A small contrastive audio-text model, trained from scratch.
Model: 10.1M parameters, log mel input, encoder norm layernorm, encoder activation relu, encoder patch size [4, 4], encoder depths [5, 5, 5], encoder widths [96, 192, 384], text encoder width 256, text encoder layers 7, text encoder norm layernorm, text encoder activation quick_gelu.
Data: trained on synthesized solo parts of chorales (CocoChorales), 39062 training examples, 149.4 epochs.
Rows from block 3 of the audio encoder of a small contrastive audio-text model, named by matrix and row number. Rows with one number belong to one neuron. Each number is 128 + 32 x the weight over its row's rms, rounded and kept within 0 to 255. All counts start at 0.
After each neuron's rows are labels from the 100 clips, of 14848, where the neuron reaches its highest value: "peak in band" is the frequency band that holds the peak. Only what is clearly more common there than usual is listed. The data: synthesized solo parts of chorales (CocoChorales).
# fc1: MLP up (encoder.blocks.3.mlp.fc1.weight, 288x96), inputs 0-95
# fc2: MLP down (encoder.blocks.3.mlp.fc2.weight, 96x288, transposed), outputs 0-95

fc1.138 [217 153 144 114 126 104 133 168 101 111 110 136 157 133 142  71 175 116 149 143 191  92 135 123 150 131 114  99 108 141 139 150 135  78  59 135 106  57 117 117 126 206 168  96 121 140 137 152 122 163 124  98 171 103 112 187 150  98 122 194 111 102 141  89 146 190 104  89 134  79 114 137 140 181 127 178 138  95 143 114 149 119 104  96 122 107 191 124 133 167 137 154 142  62 117 164]
fc2.138 [ 75 110 121 110 138 101 199 120 114  76 118 104 129 163 178  75  61 107 129 156  95 131 122 161 128 172  87 158 128  96 154 155 130 124 100 141 147 137 107 131 142 131 122 107 109 139 158  88 173 138 112 104 171  81 183 168 107 137 101 109 228  66 100 133 188 185 160 163  78 116 114  71 121 116 126 116 155 138 156 134 132 105 127 132 129  69  84 176 103 106 157 110 105 113 174 124]
peak in band: 4000 to 8000 Hz

fc1.271 [ 75  93 181 163  78  99 142 109 153 116 190 127 123 101 120  90 106 129 125 195 171 144 121 128 123 118 129  82 117 114 139 146 110 146 152 121  56 163 144 215 172 110 120 113 234 134 128 159 139 115  95 159 106 205  97  99 130 116 112 153  94 131 157 174 117 135 137 115 102  92 114  90 151 160 142 107  97  89 127 177 119 102  95 123  96 151 106 138  64 126 107  86 119 163 118 148]
fc2.271 [142 124  97 131 190 142  98 141 111 111 168 186 206  84 150 122 135 127 123  87  41 161 112  88 104  75  65 113 122 107 165  87 135 124 126 137 138  87 138 137 124 106 120  95 159 126 112 132 130 129 134  78 181  99 138 139 132 126  69 163 216 131 157  78 139 148 180 207 106  90 118 128 131 122  73 181 129 127 133 156 119 124 155 165 122 111 137 137 116 136 185  89 113 123  94 138]
peak in band: 250 to 500 Hz

fc1.89 [141 102 179 162 122 156 152 108  84 122 173 112 137 117 167 190 106  89 186 151  95 169 155 148 126 109 166 152  98 143 145 120 122 118  77 129 138 194 119  93 133 139 115 146 127 118 138 119  76  74 135  88 196 142 110 142  92 138 127  76 121 109 131 128 166  72 237 126 111 143 129 130 129  74 124 141 139 148 107 208 183 121 149 112 121 118 103 102  70  71 131 123 180 129 134 132]
fc2.89 [206 190 103 110 123 101 150  74 114 148 114 169 100 163 100 134 121 203 149 134 102  69 158  72 130 146  89 159 115 203 110 118 139 118 145 150 145 167  87 142 141 108  86 175 120 138 202 157 131 165 119 103 124 112 113 114 153  89 105 192 126 144 101 112 168 137 115  74 159 116 131 173 130 113  89 148  77 164 134 153 160  73 103 116 115 168 120 136 125 169 189 127  99 131 109 117]
peak in band: 1000 to 2000 Hz

fc1.197 [104 179 167 134 121 108 162  99 103 139 164 140 126  82 149 125 167 109 105 121 175 182  77  89 149 118 167  95 159 112  92  79 123 131 126 156 122 145 165 114 106 160 106 118 153 134 131 117 131 126  34 139 172 103 138 133 128 103 127 130 118  70 108 152 150 124 133 166 106 110 128 124 154 174 122  93 103 113 112 121 242 164 134 118  50 120 157  55  60 145 112 158 164  86 131 146]
fc2.197 [142  76 208 160 143 146  74  65 103 143  55 112  84 134 113 147 133  72 168 166 113 159 169 106 151  87 141 126 146 106  57 151 115 114 149 112 127 153 108 136 145  98 136 116  80 155 182 183  99 196  86 165 133 159 112 151 131  63 145 134  92 144  93 161 122 121 135  85 127 175 162 134  68 166 128 110 123 158 154 145 144  89  85 157 109 151 125 158 119 113 141  85 134 117 134 148]
peak in band: 500 to 1000 Hz

fc1.77 [ 86 233 108 125  85  98 155 155 105 146 108 159 105 147 117 128 116 175  65 109 139 114 169 150 147 128 146 117 142  85 134 118 109 138  97 106  93  94 170 174 122 130  92 142  97 130 158 131 152 186 105 114  86 132 150 106 162 146 208 153 131  68  78 148 121  83 114 146 177 162  93 124 201 113  96 203 126 111 128  92 124  98 144 170  85 108 127 140 122 142 175  96 122 137 160 114]
fc2.77 [ 59 101 124  85 100 101 141  95  98 154 155 108 116 121 124 180 151 156 183 176 147 112 101 155 106 192 143 135 134 163 157 125 138 167 128 184 141 124 106 140 116 131 107 156  85 140 118 101 135 167 153 150  79 152 131  80 143 104 185 128  97 115 143  24 152  88 112  80 187 120 151 152 148 103 132  87 129 159 119 115 137 150 122  87 135 177 131  91 105 117  79 193 113 171 169  81]
peak in band: 500 to 1000 Hz

fc1.125 [198  92 136 141 108 172 109 170 151 122 160 118 156 124 138  93  43 137 117  82 184 116 150 152 134 106 145 112 160 109 172 180 102  35 108 105 102 101 129  94 129 125 157  93 130 135 129 133 114  93 137 124 212 192 158 125 132 159 127 123 106 105 151 161 176 154 127  82 103 111 124 126 119  95 149 175 137 127 127 193 128 107  88 132 120 145  92 163 125 101 100  93 183 160  92 187]
fc2.125 [170 106 133 118 156 144 145 157 101 110 142 142 130 117 134  78  94 108  93 133 115 117 138 124 164  97 168 146 101  95 115 173 130 125 140 103 129 145 141 183 103 148 104 106 138 158 192 145 151  89 131 138 191  81 110 136 123 153  55 132 155 132 142 194 119 122 144 137  86  66  81 131 176 188  98 157 151  99 133 154  70 103 128 177 138 137 116  91 102  78 215  91 105  58  78 108]
peak in band: 4000 to 8000 Hz

fc1.18 [163 111 172 148  56  77 134 200 122  90 144 104 169 137 176 103 159 162  97  98  95 140 112  87 104 122  94 158 123 103 108 163 109  61 170 147 164 112 123 123 114 125 128 130 104 101 106 134 153  80 103 146 122 209  82 151 132  86 111 147  83  98 136 173 102  86 108 180 154  96 119  84 110 195 148 110 107  96 131 125 116 144 131  84 158 146 194  89 133 151 103 120 144 146 184 101]
fc2.18 [167 185 147  70 136  95 142  68 125  94  53  69 171 148 177 163 144 153 169 117 106 112 107  53 148 170 141 106  99 130  77 109 121 146 107 102 105 151 115 174 152  98 131 139 138 171 113 138 112 119 113  57 110 124  48  77 128 177 152 149 100 110 165 155 131  92 126  95 151 120 123 134 170 105 145  92  89 148 167 175 101 104 142 145 148 116 123 130 109 145 178 147 125 159 183 130]
peak in band: 2000 to 4000 Hz

fc1.223 [150 128 163 142 113 112 165 174 146 117  76 133 107  93 134  95 169 155 136 116 122 124 132 166 151 122 107 136 131 162 148 106  98  92  98 127 126  70 150 114  58 141 148 133 121  85 130 193  36 165 141 164 160 143 108 143 112 185 141 188 152 134 114 145 168 191 138  92 147 109 124 151 160 100 118 148 105 120  84 115 162 118  82 124 102 112 134  77  97 169  72 196 176  60 129 164]
fc2.223 [104  99 158 165 158 153 134 136 115  22 147 134 113  82 144  92  75  74  89 115 118 169 120 139 157 113 120 143 145  56 148 134  87 144 147 146 174 134 175 118 103 130 151  85 138 117 173  84 157 112 112 138 170 147 131 151 147 130 109 132 146 135 111 175 153 129 143 159  87 146 105 100 116 162 142 125 235 106 119 126 112 110 109 172 145  83 113 180 125  58 127  74 128  87 160  94]
peak in band: 500 to 1000 Hz

fc1.224 [114 154 115 158 157 119 131 159  98 151 143 153  34 158 112  95 125  61 132 136 148 115 116 103 101 103  93 153 106 136 132 142  94 117 150 131 101 132 108 137 127 142 151 141 149 125 145 143 144 136 115 184 166 161  57 120 231 121 106 196  92 166  94 150 154 183 152 127  69 113 114 126 167 103 148 139  94  79 155 181 120 127 163 151  30 152 107 158 118 141 134 159  92 129  98 147]
fc2.224 [145  92  95 167 150 125 184 157 112  84 100 138 101  97 129  83 132 101  94 131  50 188 164 105  96  63 100 171 140 134  77 122 125 124 138 187 151  86 101 131 163 142 195 130 151 103 118  87  81 166  77 130 129 144 134 196 190  80  78 101 159 123 126 143 128 103  90 172  79 154 127 150 131 140 134 116 166  94 157 108 122 146 141 149 124  88 110 141 168 139 128 104  87 101 168 108]
peak in band: 2000 to 4000 Hz

fc1.44 [ 61 101 164 140  86 159 111 114 147 114 155 151 103 121 189 149 101 135 120 169 200 123 150 149 108 120 113 106 146 108 111 192  62 126 130 152  92 177 167 185 146 114 138 133 208 133 117 162  63 101  93 128 126 158 120 115 127 147 138 107 126 117 151 118 156 149 137  74 113 121 127 123 160 111 181 143 134 161  76 165  96  78  82 198 111 110 105 147  51  90 121 102 135 139  89 140]
fc2.44 [103 148  85 116 179 132 125 117 108 111 194 164 187 103 133 102 118 180 124 101 100 162 119 126  84 107  73 102 143 130 167  94 156 121 139 177 142 103 105 132 113 111 109 113 139 126 100 132 131 102 111  66 166  92 119 151 137 138  87 147 201 137 154  31 115 159 167 212 109  83 115 109 116 105  66 174 120 137 153 150 151  99 187 155 112 133 131 124  95 149 148 110  81 122  74 141]
peak in band: 250 to 500 Hz

fc1.179 [108 159  92 115 119 102 108 121 163 131 109 135 128  62 142 154 110  47 102  73 119 179 136 135 150 147 159  98 128 140 157 195 107 137 157 164  97 152 138 133 145 175 112 149 140 144  91 176  98 132 126 126 137 136 172 159 154 125 190 140 150 140  93 133 140 155 139  59  94 149 139  67 104 123  97 153 123 105 115 183 212  66 149 106 103  57 134 107  92 135 119 193 158 108 163 155]
fc2.179 [ 95 166 133 156 149 107 116 137 124 154 119  50 150 120 141 129 142 158 116 102 180  50 120 160 150 191 102  84  57 163 134 133  98 121  94 129 106  77 106 126 103 143 173 102 172 116 114 148 113 108 125 218  98 130 125 139  83 160 156 103 102 131 164 102  94  80 130  83 200 134 112 164 174 113 155  93 170 145 155 115  98 183 136 111 139 107 112 100 100 106 132 171 113 135 187 118]
peak in band: 1000 to 2000 Hz

fc1.142 [184 110 138 126  70  80 110 141 141 100 181 103 133 135 172  53 117 174  79 100 174 138  94 102 114 140 111 104 111 105 139 186 124  50 170 138  92 120 104 125  97 110  91 108 135 118 113 112 184  75 126 115 150 195  95 111 128 138 112 129  85 103 129 163 102 109  90 143 145 100 131 116 130 165 102 157 106 106 149 115  84 154 121 118 154 161 206 148 183 144 131  91 125 121 208  97]
fc2.142 [190 194 148  70 121 112 130  90 129 123  72  98 120 171 184 158 115 163 152 109 126 123 124  80 176 169 130 127 150 118  52 128 128 139 130 101 120 126 149 168 153  98  92 140 153 125 139 117 122 127 110  46 131 111  40 115  92 181 141 134  88 135 178 148  97 138 124  82 163  79 105  97 172 118 128 125  76 149 145 199  81 116 140 176 118 130 102 135 101 136 183 126 111 130 127 112]
peak in band: 2000 to 4000 Hz

fc1.181 [104 183 125  77 174 121 137 136 142  92 121 203  99  92 130 165 128  39  86  71 149 159 174  89 163 126  85 103 170 113 148 121 122 154 136 118  87 126 107 109 150 182 142 123 137 150 133 177 129 155 147  88 141 118 156 132 158 103  88 165 154 112 110 126 136 171 130  38  79 125 124 146 160 125 122 106 146 157 110 159 120 116 142 120 124  10 162 141  97  92 128 150 130 121 130 132]
fc2.181 [ 88 153  98 138 165  93 157 135 143 129 107  50 175 161 193 121 117 172 127 142 114  54 118 131 121 175 127 109  39 160 127 116 135 136  81 109 117  99 117 123 111 171 159 106 213 127 130 163 157 102 128 173 104  80 146  90 112 184 150 123 135 117 176 136 115 104 131 104 176  95 154 116 160 132 175  83 147 163 137 102 117 149 187 103 160  88 114 130  86  89 149 133 107 141 170 119]
peak in band: 1000 to 2000 Hz

fc1.279 [125 185 149 134  70 139 151 141 105  57 125 137 133 148 190  96 135 126 156 188 165 185 152 123  86 113 129 102 156  89 127 210  85  68 133 149 121 158  86 141  66 146 140 123 148 141  97 144  72 131 110 134 138 137 109 115 134 148 118 128 123 132 127 106 158 100 147 123 170 123  88  91 179 129 133 137 113 138 136 129 129  70  72 150 134  76 130 118 123 143 180  96 165  92 185  36]
fc2.279 [151 222  68 113 110 146 137  76 142 157 137 121 143 128 128 142 103 162 168 102  82  99 117 124  92 160  81 132 143 147 123 123 139 112 157 186 121 114 120 123 143 109  74 186 111 128 146 100  64 190 120  85 162 110  79 112 107 172  81 114 149 169 148 133 136 148 155  91 124 100  99 105 146  79  99 117  67 176 152 154 118 120 119 164  39 181 122 167 113 154 162  94 138 131 118 112]
peak in band: 2000 to 4000 Hz

fc1.194 [164 133 139 104 158 138 153 207 141 148 122 224  57  85 106 132  80 123 122  68 108 140 156 165 108  92  72 104 203 102 134 167 127 164 138 128 128  45 145 113 121 162 167 114 120  72 122 106 140 103 111  93 152 104 143 130 169  98 106 146 128  81  83 100 129 117 117 101 164  86 145 109 160  75 143 151 176 182 127 138  90 128  96 148 140 140 110 139 151 109 129 107 116 127 175 127]
fc2.194 [ 83 135 124 164  98 155 120 137 127 112 101  70 140 138 146  88 137  88 110 106 112  91 104 154 115 112 219 171  90 147 105 116 128 147  91  75  99 125 123 136 126 182 137 203 118 142 174 126 141 144 174 222 143 136 136  51 154 129 145 127 103 113 122 196 143  98 115 110  92 131 125 122 132 155 111  78 142 140 148  84 105 141 153 106 151  86  89  81  86 134  78 126 130 155 195 159]
peak in band: 2000 to 4000 Hz

fc1.54 [ 78  72 152 194 107 120 132 133 110 129 151 149 125 108 160 108  56 120 101 175 165 130 166 178 131 113 131  70 160 149 133 174  99 124 107 125  66 146 151 186 164 100 118  90 221 114 134 188 137  93 109 159 108 215 131 117 118 122 150 130  94 120 141 159 124 146 137 116 143 121  99  66 130 110 136 120  79 114 114 170 114  70  82 124 142 130  74 124  77 108 110  99 130 152 129 119]
fc2.54 [117 126  74 140 169 144  94 150 109 111 187 182 199  85 133 125 155 140 110  70  54 142 110 112  93  77  77 116 140 121 164 103 114 134 142 147 146  70 145 115  98 145 109 106 160 127 113 140 134 136 131  75 190  88 121 135 135 129  79 158 191 155 172  70 143 151 150 219 125  88 132 116 120 114  70 180 122 139 120 148 163 125 178 157 108 119 138 108 113 157 149 115 115 133  82 143]
peak in band: 250 to 500 Hz

fc1.45 [148 141 139 113 103 141 120 134 179  65 158 157 135 146 144  82  91 125 118  36 167 179  80 143 136  58  82 123 163 162 200 127 121  64 122 163  91  77 149 123  95 150 130 102 116 158 113 149  96 120 130  99 148  97 126 127 167 109 142 131  94 158  87 154 177 158 153  81 109 131  80 139 159 137 168 184 138 142  74 128 164 150 137 138  93 104 171 116 117 125 106 113 190 104 165 116]
fc2.45 [130 129 134 147 165 149 150  88 106 106 151 128 171 158 190  98 144 133 103 129  93 153 174 122 136 130 189 205  84  93 176  96 129 163 137 138 147 114  54 135  93 165  81  93 142 175 174 109 121 124  83  89 131 120 153 100 181 163  93 121 141 124 184 110 182 173  98 145  67 151 139  97 153 158  84 162 129 123 151 129  96  91 118 111 128  86 117 102  83  61 164  96 138 123 133 109]
peak in band: 4000 to 8000 Hz

fc1.27 [136  91  75 101 132 126 143 113 115  66 129  84 211 142 144 132 116 133 114 125 129 133 160 163 101 109 161 118 148 116 142 147 138 134 103 141 128 145 156 143 143 114 144 241 147 132 116 153 102 159 121  98 126 167  84 227  74 121 126  86 232 142 125 119 121 119 162 111 170 132  97  89 152 118  97 151 145 192 102 174 101 138 135 127 121 121 134 120  76 132 128 129 184 133 179 108]
fc2.27 [107 108 116 186  59 184 100 125 103 136 126 125 105  98 112 129 163  45  89 116 130 156 164  94 110 114 114 169 119 163 108 129 131 109 158 131 157 143 120  76 138 140 160 155  78 129 165 153  94 174  77 133 115 175 109 112 163  76  94  88 112 192 123 199  86  94 105 172  62 154 116 151 155 108 109 166 134  72 135 125 102 109 138 123 140 184 152 124 151 188  87 124 120 119 152 111]
peak in band: 2000 to 4000 Hz

fc1.153 [181 131 132 190 105  61 226 101 155 134 120 133  81 113 154 121 176 123 116 116 138 154  78 123 181 123 192  88 115 164 116  89 120 105  55 159 167 145 122  99  70 128  95 127 147 150 100  79 105 118 129 153  97 114 130 154 143 127 139 176  93 126  96 165 148 111 185  82 127 137 140 105 121 122  94 136 107 107 115 143 172 181 155  74 136 151 149 125 118 153 101 193 145  92 128 162]
fc2.153 [ 93 119 150 132 101 175 106 150 102 161 126 120  45 155 143 173  90 125 165 154 146  98 185 124 146 168 123 153 153  96 172 186 132 122 132 177 129 135 101  95 162 106 140 164  94 120 170 128  78 167  67 132 113 147 119 152  76  75  99 144 139 155 106 114 157 184 200 101 112 151  87 159  89  93 125 152 123 124 104  82 156 124  79 146 135 183  66 171 126 131  95  91 146 111 121  92]
peak in band: 4000 to 8000 Hz

fc1.287 [ 79 130 125 116 124 145 111 128 105 126 165 123 114  97 163 122 173 161 194 219 136 122 147 119 153 123  65  61 114  82 113 113 125 118  69 121 140 150 133 120  66 110 141 116  98 125 167 107  75  98  88 152 208 122 153 105 105 168 130 132 110 143 156 150 154 192 151  71  96 123 125 144 131 100 178 107 133 117 119 127 169 138  70 177 133 146 144 143  45 101 114 105 114 113  93 160]
fc2.287 [147 160 134 211  89 108 122 103 144 141 135  79 133 138 155 111 143 160 128 117  98 208 126 111 151  56 130  87 142 143  83 142 145 121 140 139 129 132 130 148 158  76 111 111  98 127  86 123  92 106  93  72 126  94 121 165 130 116 146 128 136 122 121  97  53 127 112 136  95 140 187  56 110 173  70 217  88 106 132 208 102 116 140 135  96 172 154 101 127 125 146 158 121 109 102 140]
peak in band: 0 to 250 Hz

fc1.281 [187 127 143 130 101 140 130 163 128 101 163 108 115 106 121  68  67 118  74  98 143 155 142 176 160 110  91 113 135 111 158 139 112  36 103 146  63  58 150 115 144 129 123 110 155 139 161 109 123 116 114 119 197 174 149 124 166 142 183 187  99 125 100 177 173 156 159  86 131 118  90 113 150 101  98 190 125 133 109 188 156 151 132 151 101 155  89 115 145 135 106  98 169 149 143 168]
fc2.281 [167 113 138 133 175 110 155 185 131 138 122 138 141  51 172  98  90 128 119  88 133 184 116 105 121  90 136  95 120  82  66 149 126 133 146  87 120 139 199 171 151 112 155 106 163  82 128 147 152  78 120 116 166  87  80 111 123 159 149 121 100 141 158 171  61 120 103 139  96  60  93  75 161 154 156 135 152 120 131 148  90 133 129 181 119 110 121 123 179  87 196  98 138  82 105 126]
peak in band: 4000 to 8000 Hz

fc1.62 [151 161 162 121 147 129 110 231 131 180 137 168   9 110 127 121 114  81 105 135 122 116 136 128 147 115  92 132 149 119 121 133  97 159 147 129 102 121 103  87 138 171 155  90 144 108 146 130 160  90 126  84 130 163 159 146 180  93  80 147  59  48 128 106 156 104 156  69 120  84 143 137 157 131 138 124 140 162 175 168  92 160  61 130 112 109 133 143 151 113 134 107 101 127 147 126]
fc2.62 [119 120 109 176 113 161 120 129 115 112  87  87 171 124 167  76 150  70  73 112  95 123  94 128  79 136 157 200 103 121  80 132 121 143 169  99 129 158 124 126 135 181 145 183 105 129 153 133 116 158 127 156 163 166 128  83 151 108 134 107 156 158 128 218 146 121 109 163  83 143 159  94  88 129 114  55 119 111 125  71 138 146 172  76 120  65 143 110  91 159 107 118 133 110 192 108]
peak in band: 2000 to 4000 Hz

fc1.80 [ 68  84 134 126  73 146  94 141 128  98 162 150 148 109 195 121  59 139 180 146 193 137 109 144 128 113  97  88 129  90 139 170 135 121 145 130  57 160 150 200 149 119 122 147 229 130 127 200 105 102 109 115 101 130 110 167  98 127 118 138 111 139 139 119 138 141 115  80  90  68  92 116 154 151 179 136  86 100  94 140 127  94 116 172 145  97 136 121  67 104 127 126 156 126 114 142]
fc2.80 [131 163  81 143 153 167 127 132  97  88 202 142 176 115 121 102 109 198 114 101  97 142 157 115 110 108  56 141 123 155 159 106 140 115 129 166 137  83 108 112 121 126 130 138 129 161 160 147 112  67 133 101 148  90 126 145 155 112  72 162 170 158 134  27 141 165 158 185  94 114 128 136 150 114  64 199 144 117 134 160 119 137 141 158 127 167  94  87  94 131 169 109  73  91 105 119]
peak in band: 250 to 500 Hz

fc1.152 [212 134 116 142 133 171  97 161 106 124 135 215 119 161 153  85 126 105 132 184 164 112 111 139 140 136 109 116 128  95 136 169 148 125 104 126 103 100 108  77 107 120 176 112 122 125 106 145 144 113 112  68 183 123  90 190 110 112  81 141 102 152 111  95 127 141 184  93  89  94 147 133 152 128 164  86 172 187 141 185  93 101  91 109 133  62 180 127 159  61 118 123 119 138 108  92]
fc2.152 [115 152 131 105 146 104 168  66 114  82 150  91 190  94 169  92 163 104 151 161  42 111 121 122 114 202  73 141  77 130 140  73 148 138  77 160 132 142 123 167  98 107 126 113 124 158 144 116 167 155 152 138 121 154 181  98 157 145  83 133 141 107  86 148 204 120 112 117 102 135 121 135 171 102 102  75 159 131 171 136  93 107  95 126 141 101 120 145 105  79 161 104 126 140 206 126]
peak in band: 2000 to 4000 Hz

fc1.144 [196  97 109 137 106 184 110 169 157 131  86 143 121 160 146  91  84 121  87 128 167 171 122 175 137  81 102  62 166 141 127 166 120  78  43 136 151  62 113 120 105 156 141 138 130 107 107 135  76 127 119 113 197 116 129 173 108 129 116 146 127 122  89 105 180 145 193  54 128 142  92 104 169 142 159 179 137 125 151 139 144 130  97 157 121 129 126 118 150 129 135 136 211 126 140 119]
fc2.144 [126  85  79 104 162  75 214 129  85 137 126 177 150 117 169  80 118 137  92 121  75 154  85 139 101  96 153 163 110 112  64 121 169 139 104 100 137 121 129 152 118 172  99  98 144 177 170 143 188 141 173 142 149  70 163 108 184 173  68 134 153  96 140 168 174 122  73 161 107 111 108  95 144 143 135 102 113 104 131 138 120  91 146 133  86 103 164 110 145  98 149 125 104 137  81  99]
peak in band: 2000 to 4000 Hz

fc1.58 [142 114 126 124 123 158 152 140 175  86 124 160 106  86 125  80 117 106 118  72 141 175 115 192 129  59 151 182 178 132 179 112 107 106 153 119  56  94 176 126 109 132 155 182 163 118 145 143 135 146 130 158 141 136 153 132 186  99 132 161 153 172  39 136 118 175 123  75 134 119 104 125 181  85 157 154 108 145 124 155 160 119 111 119  86 115 132  97 122  97  54 118 148  77 152 105]
fc2.58 [115  81 155  87 185  96 162 136 121  62 117 160 140  52 154 147 117  84 166 151 125  97  87 115 113  94 139 152 123 147 136  74 129 100  87 112 104 111 109 151 140 173 124 119 162 132 153  74 179 129 167 179 172 106 165 125 149 125 151 149 207  90 110 175 190  91 153 129 162 123  78  99 141 126 160 113 204 141 124 122 105 177 104 128 132 116 103  58 131  91 125 125 132 136 161 142]
peak in band: 4000 to 8000 Hz

fc1.124 [116 203 185 109 125 160 131 170 110 128  89 133 110 117 124 126 138 145 173 119  89 156 144 138  45 120  90 130 154 105 140 210 136 127  83 166 103 100 135 149 121 125 131 142  91  87 119 202 101 169 129 138 175 117 156 129 164  89 193 147 128  66 139 139 114 193 130 161 153 107 107  57 188 125 104 159  94 143 115 117  95  71 144 189 114 128 144 119 118 121 144 114 123 148 170 124]
fc2.124 [ 71 164 113 145  93 113  83  81 145 113 117 141  76 130 112 133 108 132 119  89 154  88  71 123  90 173 140 136 159 176 134 110 145 134 117 136 121 140 111  97 136 136  89 161 144 108 133  67 134 179 156 145 177 170  86 142 145 103 171 104  81 150 143 130 154 122  91 114 180 155  75 128 115  69 145  68  82 207  99 148 162 120 134 104 122 115 106 136 110 191  68 189  89 172 142 118]
peak in band: 500 to 1000 Hz

fc1.201 [149 132 124 139 147 132 152 126 180  74 107 160 127 149 145 103  99 106  94  45 154 165  87 157 115  56 105 135 178 141 194 125 128  90  95 124  90  69 171 117  82 126 136 153 162 123 134 154  99 141 144 160 156 131 118 121 110 152 204 154 122 157 105 170 178 214 130  96 116 123  98 125 168 169 138 156  91 150  85 117 183 134 107 116  80 119 128 119 121 161  83 149 176  96 106 120]
fc2.201 [167 142 109 138 202 122 132 102  29  96 160 139 141  65 125  92 164 113  89  78 111 105 115 142 161 112 103 136  61 146 132 111 164 150 116 154 144 120 180 170  80 147 127  98 145 121 154 187 162 123 109 161 186 116 156 125 171 109  99 147 135  83 124 133 166 103  80 120 166 111 107 180 154 178 122 143 164 103 133 160  64 143 134 153 143  76 147 101 138 125 156  70 122  93 116 114]
peak in band: 4000 to 8000 Hz